From a checkpoint of a small image captioner.
Model: encoder activation relu6, decoder norm layernorm, decoder activation relu.
Training: soap at rate 0.0025, 8300 steps.
Data: 203450 training examples, 5.2 epochs.
Rows from block 7 of the image encoder, named by matrix and row number. Rows with one number belong to one channel. Each number is 128 + 24 x the weight over its row's rms, rounded and kept within 0 to 255. All counts start at 0. Numbers have three digits each. After the name is the row's rms in percent of the matrix's.
# convs0: expand pointwise conv (encoder.blocks.7.convs.0.weight, 384x96x1x1), inputs 0-95
# convs1: depthwise 5x5 conv (encoder.blocks.7.convs.1.weight, 384x1x5x5, trained with AdamW), a 5x5 kernel
# convs2: project pointwise conv (encoder.blocks.7.convs.2.weight, 96x384x1x1, transposed), outputs 0-95
convs0.130 099:134137149136135101095112090154140102120146102109127121147122065121139096134151118088171090120118093117145136112120138105146133160161081131155147132098124127112186159158088098141137094126178164127104096122138158123132097151177114131108128117136096119139123173145104119122108131108104153106
convs1.130 115:160133133110156125133127100132142137138107141165133144074150171145153121179
convs2.130 105:116154139157137144088116111074140108129097099120149175144119132109115116135113136134146122121175119142153160094085141125106094168112115131139132141145145101130153163121151128118133141127123116115174127117109124143172137161141162098160122166158165100104141120066059150161118142133121124102
convs0.131 088:131120110171137113101137092126119065118078131150150139091092135096122157138126105166131141110144134128152099151112087122110085131116130149134181112144129116165104124122115080130135146133101132160134093136125114103115095120135145157185113144123130141112188135161113128147125091179104127131
convs1.131 078:147154154158165143142159141131107115126105117128113087087098125128106095088
convs2.131 099:109126134168143151128099136145129138097121143104086114135138119147122109175097116117124142136135134123131167091119144155161135107097110125156148102122093106105076129110155104088154124109058136119119123125130157134204136126094135135135100135109078148132071122088109135113153148121151116124
convs0.132 099:115139140138111127143170122173114097154122136121107151135159131095138128086123129132081142100124165134146146133153152125110153117083137113123114108143106171131161165103079102130147109146183132130156124130124114154134106146059101127113142132135120191156140161161157143140168103128102123146
convs1.132 076:161146116080122160137129106119122156142081108120148145093106133152158136096
convs2.132 093:118104154108105155091125155142160110153083140132114123117141155098166116123156116131152103116150141124139139128116154115114120131108176152110155096105097130133118165111169160101169168165135099161088110091095113102151144154126143139178129137116076147111160094125125136114151176128108132121
convs0.133 106:123152154116135118133123130153073146143143149117143166165195137115146145119131142121139107113106106108090138129149185130163172124073139100146098133089089131103182108144147154097124108094159115129135113123112146151116151121126133144091144128112128138111139134160115099093135117188113125121
convs1.133 182:141113106126137154115113111125154139126139152166147128125149197164143147169
convs2.133 096:126143094091142111158116158156096155166126083123136157161124180116132118141180109105134144102157113176109088153096140151120107137111164128150144150127137150137132142072117139099097151138141110144146153125108092094147116090169085112145135116132112101117118103128133145107126143120080113108
convs0.134 093:160149106121107116090124168148160106136103141162178121150122107117097132090104116149106141116130126112108109146101107091139139109150129100123101105161119122140143133142162087161110169126140101163137164123152154125134121091115145131131153174131090114128088109131098160117089081124146189132
convs1.134 082:106104085086118095106120096121145128119142113171137132127113177141132165129
convs2.134 096:124123150128112102143149104134152116158118135158134113158100113108124144117156091155092166168181106133092144099105116156188116143112113141132149100098115113140137104089115073113123168134114113137135133167122177116134091092126133130149147142124134097151127095115099160121164108084121095129
convs0.135 097:122122129148093078084166109108168131085145112130092161110156108126117100102171157131149113121126107172145193126123113151117111125150189124136152127127169133159139163108121110127154170133100130085129105141116142127144094134112144109154103099150141127117124140115110122141098099144085111127
convs1.135 118:150140128127130134119138128132139135122095112136123095115133191179150154182
convs2.135 100:138186114162150164117129119148127112121075149177168126124124098119103084129120161118121086114122113154133143140119134173099158165153091103159149125100138112110140102139133078109108105131158102132118133146147162155083120151101137093136121140142093154116140090095133131118141093115122107103
convs0.136 115:098123178118148142120106102158128120130123116090119146110125156174154086143116167148124112136146134117160161161111138134162119087086140080150122107132144134149123130131166159132090110104111126119130141098074146093132111088121114163160125172134119117117117116092091076140123114163125103150
convs1.136 085:169146119146145160134127113145128086110141139198150145143113101131109119106
convs2.136 086:125138135102127130093162098112132098106151089163141129086140137138117151130140155093092116134142143104089099130132143086147151118088166156104140181113139058111134122121142139154108133112134151106153124119107093132114146138141147159102104125120184128069132124138118124133156111109076120098
convs0.137 068:136108135131155111136090158116160164138110115109125080164145161110149128125115107145129143112115124132101099091105096133120173154120143096107145157123122094110131120111089136144148141114071182121129124200141158084167119093151103117103128096125150107145096155129143168132141111151133141129
convs1.137 032:111162105147139188125099130156136145151105122130112149098108108129155130175
convs2.137 049:136123125112121156119132155105157124143143113124135122139152120128119136183116142088096117124135100120076106082104130062178122116162144077121115110126113116118081152094131185121153147115142144168167122112145174121111147144131147129130170133156150142129155128120080148122128126117081123120
convs0.138 097:122144106122137136180127120157142149127150088156122167107132147151161112182110114159171157091131081095119122132165174103160123150125080148134132160118095113155126136138101148115119101117114135121110135090131162103135096133084138112132120100115192127141119108121116128098099107148152147113
convs1.138 079:197166185149136134121106109102120135129122120102093111131118122139131116129
convs2.138 099:122141124135179121140123128128123093153132114074175110149103119164151163091106072109095104133096114106145110113129125128129105188117138158112103168141158101107124125123142135129158184111152143129141089171103110125169115158157136101129150122112159106163117134135117140165117132125110127097
convs0.139 089:137101106114143139131119146078131130156117108107136177131111139134087134171124144173128171123136107119141132120134121119146135138124119136101148136114082073106154123095123136127103151135102158136084129139075114135152142161142138131172147116096137083124152103107096115131086123164074172099
convs1.139 057:118088075088139152135131148167117153106090113131124136135099117138122156102
convs2.139 086:105161149166113143126130147118112114078132144130147110132112132161141089107108122105107161096154130100160126166104131134160157137167146083139120129162155051105138151135106122138108120130146113121153108128155088142121185119108147112136125146145152080148110089144147127121088150108100160120
convs0.140 094:110156100151158123093102153128146146122161117177106150101119115069141135095144153094143136136163156113073158126111147115149141131093122109175127159154148112129129118120146122134117136119167125072122134082114139125152090107110136127139108172089140106094108147083124144151140099107157126128
convs1.140 108:147152149157142148124132152139108110123099106149152167156141166156160163156
convs2.140 103:116128137123122108163075161152141160122100140156156149081104160090124117114121118141115131106141127175124114102144135158082141111163189138128156131145134119141141140171141110133150155148111107126125132134106128090103104062122153154096091124185129116149120124112132150125139153116172135101
convs0.141 096:121169182100130187113111110156138091150137138128146070122127147136132113121157117133100141132188115136131154127130083165087129093159102134082094131129107156133148173145106130120146140131141124157133147120132162128109133150109176081138117079110140109115117128139138138141101144127156098125
convs1.141 115:149118127134184146089117106164114085119103135154113133101138160115136135160
convs2.141 111:139128112127174107150159137105125124177137185124157148134100133146129097103117145113151095137124093164117114092132104110147141086118111123135173143105130125126131110103079133184100127135151178122104146127117115133126124113108085156143102129153135108153137144163125099115144134064170163142
convs0.142 083:117082120122114133112114134141138157168155134137112147126172135091139164130158074089122137136164123118165092123098183122131109141135137137136134131096084097145138154108116113101108126156146108089151105156122140146103082099126089108092109088121151151148120116134170115121160138087149155122
convs1.142 051:208119109157091122145119136114122145117119171122116124115147105148135148115
convs2.142 085:165137112112087132138159171131171110116121143134107156134167127127131057127119143107098126117108098153141099103104131110135085146107115160154154141166124149138151126130131138131141094132089125150138139125123140130121153107100059119124131098122093140124133183169073156106156146136133102107
convs0.143 102:102149130149119123150171130087122146122114120149098137171150125093141119101146152137142109103116176135094091142147126154178121174137155167180151130164140146097110133121149149175127126149141107102111123111142151118131126144067103161105111102148118162131100104094115111157125148135153112098
convs1.143 119:134094090122120143120092104126149126120166113153130115125114143094097106068
convs2.143 095:094122169114070134133145135131122159156141116121094105173115140139091137148122091138128133152122153118134150129133089170097182120101080149148099079157141128114103117120109112114127124159176142146151109164113125133142135129141158137154121110112163150146081109137118105134100131123093135070
convs0.144 110:146138137133108125149143160160161130146122146099142081148115112135119136142118110129165089100103149110128162072140137097082127119106108133131097096116118141096107118074175146137105144137096105103115144146143103144120102166120080139127100174168137126119129098123122126123097165064124127127
convs1.144 114:128142138121145126146115105095142153141088066164155152129115145118156131093
convs2.144 100:156128150141067095138148149086141111132124138138143124108157069118137129142160127137082098160106125082120143156123084111132134116066127118155146082130132134118105158131095104163115108114094113106160125127113177131135120139141129081139144101079133137107130116163121114125098135131139153164
convs0.145 090:136124134126120084077141154130164167129100132128108105089114157152137154132142110096139137109124121135071156133135183097104162145145163137117152175158144139116164122132136099100134109117115160158130156173121150080139103105156120124129124082124096136092129140140125115126128117151189126148
convs1.145 066:161132161111071119129126135152117131140155150141097120130133177156123170149
convs2.145 089:100156153103136150080156143097089152105128168111127109159165135168132165112128127089150126149110106136114139124158116119136120101105114120159178110130103096125173125090119125129109163131151111159130142113064138133128087096152147134108109121125194154119163109146144095132125123133133109106
convs0.146 097:100145103126111143145154135183144123169118115107153099123133098176122092151109157108129153142125115138113126141151095118126124136111178123176132141113152076122140134135122120128095153134148126105166118121121088150105163116136100144176124108139121068131090120091150115114151132064151110156
convs1.146 065:152147099126105165143146114079130146127127127096076095100107132107107123115
convs2.146 093:136120152075114157123141095114129154148187120125176089122160170098090127118110120129115148112115124109124148110111139131134128074148102112100153116126161138139102168146124136086164125132176147123082130130142114150125146124160089086140150126110148117105093118161097134124127109178121122159
convs0.147 095:147114154119146135134115102115156203122109111148133136167103088162150095101159165146123127096080142111083128145160156137132157132155125147143131117100109083115148151181117150148121134140121087118152159095111144129122118145146118123131160116148126104111080153111136126122156122105143074145
convs1.147 106:100132127137117164143134149186095126101127139071147152118102102131136143138
convs2.147 092:127103103127086160121125131091096126116127171117145165117112099118105124125128128138142127111124114116143112133174141112127135162161123129188110116114165168155133127132112105118168091163082150125114145155090113153116082177133100098173115111129146173095113091125093111126116148152143147105
convs0.148 103:113139153134145132130110123164137123118114139150166164149100119106133137140106111161147149145151130101112103164116151125132123144117144140130153093133116139122131093097143115129134109138094134120091107128158115142135093146128065133180148121159135093116114102109139122173059097181120149054
convs1.148 112:155130128148150162114083135120157081106146148149109111146151161124135162156
convs2.148 112:134115115121146117090109141074171132091124130127158121110114125137134137124116085118057128147139108095137153143066117134123134091137121145152145139120133090132112107120176159115181117157176140177125136111134132101115126105108133117134127108116122141123126150128087139120149090123056108139
convs0.149 098:155119061120145130135153134133086153127132118186078130132127157118116153112127110107117136105160123125106119066129141167125115159123108117127142136105118163102125122140069143129113108169124161121143114115159153114156109135135127193119138106140129150124151083127118171144133153132182104130
convs1.149 073:168138148166139164149120128168118148125086129133129100100166165133150118135
convs2.149 100:158087117150123114147149168140103124173125139109172093138114170124090125102122091145121099115136129141145128142106120089139079126127103134131171172101161136160084080133142137149128192122127149129133117119142147141128121114129095134154142174107120137130069130135125129132100125118104110178
convs0.150 110:157159155112131170106138093123104151113110125116160124131122151139140165158107113119144131131155098129157091106147104133102144168110112102130133138134129201126128106158130119060124148160097125152133087126112126109169113162129158169126136114116114103120107117129162078090166122114092134144
convs1.150 164:144141113123128135103109119101054133152167143072123136130141110125137140139
convs2.150 155:123121131147101142119138111096127124125114125155158074110117128104096165134115159115118124110118104147122120132116139097105177150095173158148153143132158144159125116170132083161152143100137137120139176123121151151131136157134132197152106133104119082124091152097124116178147141096103117165
convs0.151 099:152174143147129151134124086087156158158176162118131106140133127130143128125090160122108165117115132131112101158155175091131119091146132141135131122119188133124130144113117127120171128122133124092122170115096087058147098151105131125144125110096139153132136155120133139131153075089120132142
convs1.151 080:132124139137118113132156173120113124120136130111142146154194155115101109075
convs2.151 089:127143135137181130101137128082129138111120165135124095131079134139151144118128146118141116112126113136140104077127151111092110107090193135092122187174124121144164154112137110104144106143148166165123151110125176097117169159129151150095131133106109116116178102122111123109151124122115125137
convs0.152 104:156099178147112171131149149158103132133129106135112139122142152139169102119140109141101073128126100139121084117128157151103164143072114148141156114130087138164106162147132133165089091120117145148101115098155119130107081135175115152128128115115135160094128118116124146160139125131114086165
convs1.152 051:172129104097074151119118118160124122122145117161136115080117144145091117125
convs2.152 085:100100117112096131093176100105139093161136101093153146120153162138114159125116120135130160140155120104136170140170139092124155112160158140081115126125135135087148118139119157102151135159116089113136141105142144189127122129162133144135110105098131089086117080141163111110134106140110099133
convs0.153 098:125094138126113100161103126134098140180139143080097114096097109130085112110146118126082103147143116129127133137110130113110111145123157119105090134096118113141098160160110108148159115129126126103173123144150066115125173138099115154111138156099137158121166065143139140112118093103123148099
convs1.153 130:158127118125140145101128122143154107134117157151114129123157204121137113175
convs2.153 098:133108123131143148110128133156108119136109161105112131140098122147115158141136173149139084152097128111108150149154157118115160143151170148147115092156094108132098154121129151140114071159180113121095109076087178109127130153109152125133160075127110135104158145127163119169148125108123140125
convs0.154 095:153106124087096130140126093123118150098155085137143129139154060118087107104129175153088127119144144162146133094126122173131107117117115113125103147168121143114097128135120157142090148135109161096120122153134169168095112114119113103152098122141084125113151149163168088123121126099116114131
convs1.154 132:153140127127067147134142157131151137131128101119124139166127086088109124086
convs2.154 109:137136121106140123139107145120132157145139120131140110156123096125087151146142105120142091133141118122132090146131121187140163136168120131097166121097146145128111101151100126118146121167188105133116153151110112143112102194156166126078125123092172127145115058118098147132122112123137118161
convs0.155 092:110158125124123118135094101137144125149162161107132105078087087132102119166095117121138126142085118130130157170120158163128121115133154090142162139111134128162112125181112149151100146167145133158164096073104111128111086170130115158140124120097166116121105100128125093116132147108150122132
convs1.155 064:098153097139119134140095166143098085140174134118099104106130110117139110099
convs2.155 089:141113128114111134136155118140125175147086107131132109146130108176129139154140148097104121162114119164158114114124106160117124112140056129176099124092137141130128170102129125146132100156108136131129131188155112150109152076129118148136105145141131127163107142107087099133119121076118184112
convs0.156 090:127117134092116138140139115123120174145119097122094114127140111144164139156147097124136124143122080132123169118118130098115160102143159137119124087142117104140094150101160159144116112130146149156127129176077110132105171084115102148128149122145112135118200151087095125186141144113117166125
convs1.156 047:127118136151137121108112146112094143133167117121101085131186130123080101143
convs2.156 091:125144111136127181093106116139112101101180115104148131159159161105119137118116079138156123102117120138116144162102128083137151082136101115095116098146124134096120127156120132159129128125172169107125107108107136140100105147160138104126187114127120147189093107109151130164137143087126122128
convs0.157 103:108092132128100102147137156131126177107129132140134068110103125127139151106143121112141114076128143121152156115135130135132129134105114171076119139135100131122069153128129104164142138154127136101112123102085158139119126119089111142162165131095163113140148129136195145098124121110146105190
convs1.157 106:103081117114138108083113117121154123128150155143120144148141126144174179148
convs2.157 108:102134165103129174076085149130103096133105106118143121153170095131155151126097162109069111147118146131165120149133148140107132107137149096144122144112125107155133162128146157123163160130146123177115111115135129133097071152144152161109080147121121109111104120137135113122157129130110180147
convs0.158 102:129097109099105151149127145112098144137093134143163127097130117137101106121132114157120119147145139152143104108172147124175129120130101088154101111118144173116099176164095122150122128089168149135132109131148148136081134140086125171141126182157098106126100109120093132148145142179104106153
convs1.158 063:170150087140116153087110136154098122134124101096121113120094141094114107104
convs2.158 082:079161117086129122147122170135137137161116142146111095090122089102097115130120097117141132132121092149150157179127124106103136142119084112137172146159100116116132149089131110132122128169114090140152140096135089099110117128116193152112116140142133133176140119153145116081149087124147121130
convs0.159 103:124106145116132143113159155120133150157176107122116105088112137103098122153121136138141146097143128124166121139174088186113158130112135083090124149143102143130141144111109133109164110107109146134112094075095138112128086174140114147135141096126107171184142141110138168108133158154108116141
convs1.159 090:131109117119125129117093109121103123082077095123143146115112141161164166155
convs2.159 102:082090129134129096115119119118142131126098141109101108161154141079159131182151073117172123135103097106107129122128150154159093129156136105111108096112149134123092124127121119137104116091125135107134142137132129161143156110159160108136160178123147124096139071108165088132161146102099139118
convs0.160 097:136120128103168162095116067108114138134140105163141168106144131160137167115166135092131126130136103117145121116102187159142188117126130143112126116125125145110145175099148110124151102107150157150104108112150141091086138096134122125108140134154097104149096108130102160142107132086118107164
convs1.160 058:145111101099127101120147142125147099147132099172133141124115186125102081122
convs2.160 092:121117122165118138116168143121108152158098092123142148151120113131172138140113087167138136130108128106132127163084123093127082132138069130149137160136122171154110190169117125123116118114125123142122086112119093185096140123173127144096144123119110113167131092168107132124113102112125146128
convs0.161 116:136131140133129114151138164142113121088118095083140148117117129121141119103096136181110114178164127137123073118096130159141056099128094111134134111140153130110108120150114125135137148132136169158125133135133142098160107131141123175141092090158087169133119133139092115167124090151117103102
convs1.161 129:171152139108102139137140133084155128147132129156132113119149175120073112145
convs2.161 113:102118150101085141154113172117116117152124130133132123143169137099074128137150096142166159122151111112151178164119129121133123111108128131120162135121139136123160140084136128163155146130153155105155104151183120103100095117143110146156115183148124088127129078098130077121116115132156144147
convs0.162 095:141121111131111126130095165109111101121147155100170110118099112114132120127171136151151164164103107111110140164120157078113139128158101142080160138188130109151110098159132095152109130158116135119140122127131146127119167151115110123137180165144096074133132164090134116147151132144090143121
convs1.162 093:157149135108105129144135117115167127111133112172116128135115148153174158184
convs2.162 089:116095131155149149107124128098133133163122113125092149151115087139133158084156080139098132117118173130134126142149086090112131142129170156115091142128118129138112150082112152117186141149157138106136137136078119190151149170133131125139136127086153111122109153140145142093136161130123165112
convs0.163 076:140143112131149118159167138096113140145171132118141157139156135087134128123121142145116116111151088178137102111097094140118088146110137094162120132127122142163098116129112116081092150137135098107160153143118074143122165150135156167129103106147125116163109077100112114165084105163108119133
convs1.163 078:139134126123121158124102137146174118115132127204125150107150123107137132174
convs2.163 077:167114164137119177146151129155130124111140145116114119143095163083103140083138147126162120112069136101124136135150113119123132088164087150108126142130155108131136133100108127137126103156123151123153062127128155096115119151114116112128156147140110168106177131063126145131104129126125168088
convs0.164 098:109101107128110107093138155155164156199122138129151121155155090166119130128129084174147133071134088140120134134142097146112129124137131172087145111168098143142120116148134142143081103136145108121116083119150156131120145078125153140133134135139114175119142092123123124143102133134159111161
convs1.164 122:154125140157157089097108130130097122126105120099147152142172091102129156154
convs2.164 101:112150108077147149162149113111098086122143118159111132099121140138144140115127162121118102129084094116108134172135127145117118119111142133120138090141139077104096178139158116116102140139114066061113147127150164133141113135120145134138136147122107131135124138138137129178098099169171170146
convs0.165 098:149112115145097137151160146100145188153134179110128138114130160093131118156123151177174126164134162135114120101124141094133140064124088118135162119159090143082109148112124102132129124129120141090132141133155135135104132145122188137112123168104127133094132137160112148130117150118091119097
convs1.165 085:127063124164133167120118155124121122089131104070112132127139126129148119122
convs2.165 090:098115163134118142160168114154111128129111142170119084114173167122123163139140150123119098152069179156120134116098090156130153142162104147180120112119144098127151130093070111116143103128164140116140143135099120113163143132151111115094094119102091128091130148127128122145128156122130126120
convs0.166 090:106130098099138075130102101109109108083104129076130121084143094137125131150129162105099139136141137140125141135150134127147136162142118063138167109146083110123110124179155137128123126076166157139167118138114158108125078118107116138132124114144108086133081145139145111148150141122163114130
convs1.166 114:119129161167114110134157165133080110126153121107134134136108065129132145110
convs2.166 091:139117165161164098151130111095154132152130128127136088144121093185109130131153162144124123108149121165101104100169148152156119151113148096111127138075124126161131135111132119083143111112131139162149143113161149102118109139117131152127122139169114187169129151102135121097135081110141076123
convs0.167 106:133139149137129135064170145189159139100116139148101124113145142168114126143127126129115183128127126122119157134132123137137103112096177157121129130115121099136170128123088092130075123106120102147126141140114119159139106056127147160105100137122106125144143119097108197136136107141148134135
convs1.167 091:157124129141143130125113116147152124095126141168133064101154155156097114154
convs2.167 105:110087138098148133161148116046110123136111115154135107156147167087123114130123141106124116138131096138112150151150111120097126115164111138108122105154150091106092088173098113133128135163167091139182157115146100123142144116166106110131148086132120127118142162106109110112117174132139135115
convs0.168 094:161164078120156102143120112134132140104131115080126148117061135115099130103160102082136143109111084150106141112140114141123098122135159152163116088109109118163108125112134148133111139108105131185147104116128144119153110115128122082151147130139127174118103151139094164145106095076144137136
convs1.168 099:101124154109102114152148131134103110133138131081069139126105107082101130122
convs2.168 109:128160119141146160121098162116109096100142153103115127123143143134119124154135162130129125093115081083132169120143127123135159140076207127094080123159141108148099096099140102143092142128146175102149099124123142125083103118109122104144136129106112136122134142122137130114097146169083121108
convs0.169 107:112117121110118156128108078137156109123142141150156115145134135183188150106121105149126115131152125096142165096117150089152097076114132157145141112153143166125131153086145134101140123144085151146139131082127128132131114132109104148133104097141128111134112133089143111087076127116083145175
convs1.169 167:067145143135137089146145136134099136141129127126144136132123179098090093116
convs2.169 126:121127148132180112126121077136138125116080144120145139154106151145144086106100128148124126149111156115188137109121089128149144149066122121154155115081141098142175114099094082120145112163146138122130152112148165125102129112145107117087152173143121094131137134150150110125136097106151117139
convs0.170 104:097136155193126120148165173143102143141119130105128104137112096148141105119150152163093166136135130114186099183097104146125098149134120134161129117146135113153129145120128112095083110118101123120155123105109130116153155166139112111106120138104089148175167119112154088119129094104123153123
convs1.170 164:089094085108109142136114128122162124132131149152135127110158178130125117177
convs2.170 115:094111116114140097088101100183139101132110101124111118151113085092173155139139141160143132122071131152173135132111150125126180117151145157092117157115128161105095190104132175146131116136162141122096112118104146091153114118127109176110128107118121122126140106125132161147120116125132120126
convs0.171 099:155133167089146136167159128137101127174135146137157112126134134138186137116095125121103107101123119135106150146125093119124132110115166093123052113149138163107108129153141149138092093126149111121121157136142122145132156155110151089109128138132125103169129096149173133127182164160107124097
convs1.171 128:125093136133134142109121145147148079112152136090071132149136111099151145160
convs2.171 106:109144121082139135144136161109142137089145138140114128110103156105142107145171137136157148120145132087145120132135138156109067162128102139097109155159114114131195130140155120134127131170077158133145120135138047125083120132147151107103102114136167122141127152100135123138135085109112142126
convs0.172 095:159154135180111117180101163124133135150126100132078142175085121141089147120120078108156122187121142140138166123106122118141142150123094113136112155131131133130113126152130117094145083148152140132117114107170148147128124111109124108161156119129121085115156098132133166173124139099126150167
convs1.172 109:128139104124097151150122117130157141102119132152159115152155084084088126165
convs2.172 095:089146106141141103129123110116141153124158111113137096160097125108099093113132167144161117150127102149084143120115139091145107098123150117154115111121128111159133151123182177097137098169085098124125113134130082111153130150099128152125141121064101110159133144156131145142173121131079103129
convs0.173 116:148135117095104130125123144163160125116126202107142160150099141123114129146119106138110084078161144136076124150089118157163100140137115074093143141133154106108131105133120094138190158125132100128085127096126121107101136122121093134147138102148145112136102091119146116127119148123157119097
convs1.173 111:141111094090111159162133095101165160135120109134156126107118123151109084130
convs2.173 117:141141138118092096158073132150140136119146150131152079115109146100164141110152154138114153125113135125127145171079130110104156120123145118155143104138139124095149160152154137158138093159083078099085112108137152160109133105147124126144112121124102136119127103126120176135151071132106115180
convs0.174 093:136123074126102109136089136115167149108153106107121151095143105145138136122144132125122109117091119145123125131159132152140106086126081143111154105117130102177171141106123122100151094116095085119139155098113172105131127136194131072167175137097150117127137143150154134141153146121154130132
convs1.174 115:135110124148143164147161163141163154131133113098135108125090070118143123101
convs2.174 105:130136149205089117152062147121098119116116136116128138092102150153168141147132145117141134122122139134096116113124141139084157110137119119131148141118188098121179129117122157122127135123127140157148128130138128082170098150112109086129114126151094149176105108117098147103093153133152135158
convs0.175 118:114140169133158109151138132139144086153122123152127173103128090159104146167135134135153102085120131150131133187140119080108101100129141098123127144128147156127108093073140119101114144173074158153123108125136156124124092094122145114145119150127112136135114164160156129139138156107169168138
convs1.175 068:160126132145107131121127118146133127086136124095135106145133080167132123195
convs2.175 097:159123145103107137111137124132097150178078095130091111135102165128145143179135134074118118126103163148131124136156076118108130132152149145154112172124110145092127127140131175130128126143126086122122134117105166164135101095108163153083110120113102130084153081113120129157126140145145127151
convs0.176 081:103086112120175136123136106133102098146074138136159132090171125095125152132169130128118126161145122158138150115114112150118147146130173180112112150113152146114095070091127150082148120110127116107149097134144122106144135137153111128120084139149157116166131143135128176117166158124098145105
convs1.176 044:156127137130124140160163135148113156075094081108159144128134151153147141116
convs2.176 081:149093156143078128110125149119132100113174106139124131141105115092144131165120095116153162117132108118126164133116149091125149080135168121181103140102104120123130134121134120140142202120104124127123067161121160113125140111143141133156125136152116148125152130167134148089104135153079083140
convs0.177 087:149095145152078105143118125129137063140101144112154162123126138150116154135139103140089137108154151146081142134095112131150129178142182142134128093111163120149151085107108141115109138138123165100117148124111105140137137146160156090132099102155171110109140134126142163096105105081127146116
convs1.177 054:129139150103180129148140107107115136130088097179150119147124164144153112113
convs2.177 081:176101133140085147122177103188126108147158091132106152164150137129120095102151140111141092118152137138118147099110126139124100114120112132149123147122092077124097129137144130129124084127157149140125159079111144118189091123116172147141088125114172139160125102109131138125154110115149133124
convs0.178 096:138119159121135123122139142115141114127145120135099109131144139154120139085104170085102137123150079135128145156150131141173126092059110128130113146135158147111126160123153171152128134142105072147114139139092066138113182142111076157133150137139142163110136120095143108133105149149103105128
convs1.178 058:177155129126113168144126130157170109102118156129120103135113151153081138145
convs2.178 105:166116129084109089124164155111124124124141130091172141116093173144129163141164133112128133107117130153125111123131149132127123121108133117104175155130074136138122140130099099133136130173155169188136093115119156082094165109123117143113119102185120138114134085157128125138104092152124138106
convs0.179 118:082116136143163159152108134154113124101144123131129158144158127095107123117146106091119146146141090170146099115129094141075157118106133130114127158153112109078143136136161139138208122152115128140128154104124139162147109132119134152096105115152120122092121165151095124118120099118192133152
convs1.179 098:139154157130156136160147116129146146121116138122080127146157118075154154169
convs2.179 113:081166135154155144106144139129092095115127072128118094128115137098118157126107113124094103124163141120118118150108147140144093128112180137095083190113134139150151121123112171150115155157162165124133109113129125145195139123142167148101109123116120116095144141134150119114086121138139135097
convs0.180 096:137174160140124131116144128114143096118105147123136084156100093083165072122123114116084126127144157066104150108100175157108152127144123130148129138120131121130113109161105158107161163139149121098119151112100123104111089105121102116138075169111129081116141148114140127107140155132133142101
convs1.180 109:135137117108156159133142130172145124105076121147149143122160163145142110175
convs2.180 112:148137110128167171144134124122116073115126147128138129146113138111107130116091137145118140140134141110124165089105145123115127118115166072118099109103129160114111103162109134178115203117149127096121142085144146110131125099113083110146136137180118096140167145131084084123133160152113136120
convs0.181 096:114118136146094137113138128162135078137110123106129133175109113113116107101101113156127119171081144073124085157105160094117107122144097099116147106159131099174155088126184126140109128166141156121086142111103119140142156160124144095165124137100153125135149135137138156144120124165134149100
convs1.181 068:100069106126110152124107152121156141100115157136142138140134134114067108124
convs2.181 087:112152089112144110133126084102160144151140105115158127127147133136117139172131156151151135132136147131042088139096150117095132164162125140136114148130123110119172059176100101113105170141113132121110147111131109147128122173118136139123101094117138144108139116156148155145134136116128104084
convs0.182 114:156149106127113139096153120126157121069127124132146145125131131125124145166140146142164127098126099149108102094123115110133166167124098132121117119130130157085153096117125121144126108101126095148120127157153136174159103123148100091136181123143169106128110140055171110092171093142117104125
convs1.182 115:134146143113108131148149088124127108127111137140133152093092173172154085145
convs2.182 117:102091129119155089106134074130094153092092123119141140146101179128141121101102125102143102120123162130123096099108175105125092156116096165114128125187175130113119155158120137104120084135096092122107121132119098155119144112146109130176144138113159113117101156122122145140145134165134119105
convs0.183 103:132168147116120155141112085154163146134105135149137106106100144176066097126097114148102128117123165129103108157159120108130094127147166155115140133130085090212145143132119128146123127120130131123153091134069131159102115134159122105142132146115157111146109122133155111124136106144154150102
convs1.183 118:108131124139124170156147187167155154135149147112119114116105119121106122085
convs2.183 093:163163159138124131085106089161179111130090128147136175109157148147155104131108146127130157106145128103092114103135105081128141095139152149094155112079161150128140142102116089135102130148152111128142121136152164155135139137165174130119107112153165105129104152099133171118147106107124115128
convs0.184 114:117129159149079162118132077139136150130090121119132167146118130120135128158142114104106124164098132181154148126090094123136130127106120158146147132101123138124113112097187154135116117128088088177120163143129102114153150131118189119104127177171106142138138100113118116120126127162111167142
convs1.184 126:166146125093120119128096096105093118101112115090130138120130099143168158160
convs2.184 108:157113119125150118108124111105141146117129151144134133129116115135133153121156116121107165113068123137139121120179148136146141121194130109158147108118153094172149123143093083102099120112096105116144101063159094145123134115153180102130147162120151164178162140126108125099120140133135098130
convs0.185 109:073103143141172144114138127128126092128132121129107114154152130167121115124091163097106125113106127102117078167106096174117088137085133124145125158152121123102135139144123092108099152145117169123106116158126138128125109129192105113123086166100115134115119104073148109146174117122113136126
convs1.185 104:142127110117105069080094084105131130141136140126130131110144142141152151164
convs2.185 100:125170104138110100132139128082136153166087114166083140167146137148132155093107113166127153101133128097136139140132111118144132120162062129116145113137148129118153126129130154107152151078098119135118155144118122108133140127105144119125180132092092171107143111156136133076096119093086117115
convs0.186 109:095133140089139097132134129152129109131136144117157107146123100142090120101124115137195092111087104122109119116151077108130144176123141145090093140099123142112162139138192111160135107126108119147157098147151114121154113089139147150181140175120153138094104121116163147126118117134123095135
convs1.186 065:117119117130138126112114123114084101148096164116116084135168132144101095172
convs2.186 110:170156129169090120125126114158127109160142087096135162150099131123163089111101136120106095154158141150163124113113112110137103115112092165138167130071065116116091097159131130155170114134156121107138129113113162129154118119086128160130168108117160123135151126135113153123116105116134128108
convs0.187 096:145136102104142136118146115126113095084116131120092128114101132134122109132100162105134094138088168116146135138141093138127157097157112127138163151127112118153154096120142159150155148125181126173102101115089076163098152149110134135150145133115149171078112115105110100133171155173124119154
convs1.187 066:129142136106177112127131154161092097129148120103100124129071135110111135163
convs2.187 099:138147160107104163110176099155134163150145125132103153105148088109132127117125126139104119115081134146121114147077110147177136114132118115122132119158121110080117124151115113122123085144157118105133150103129105152129087186129171147175148081152122148136105134096151144149106112159163101145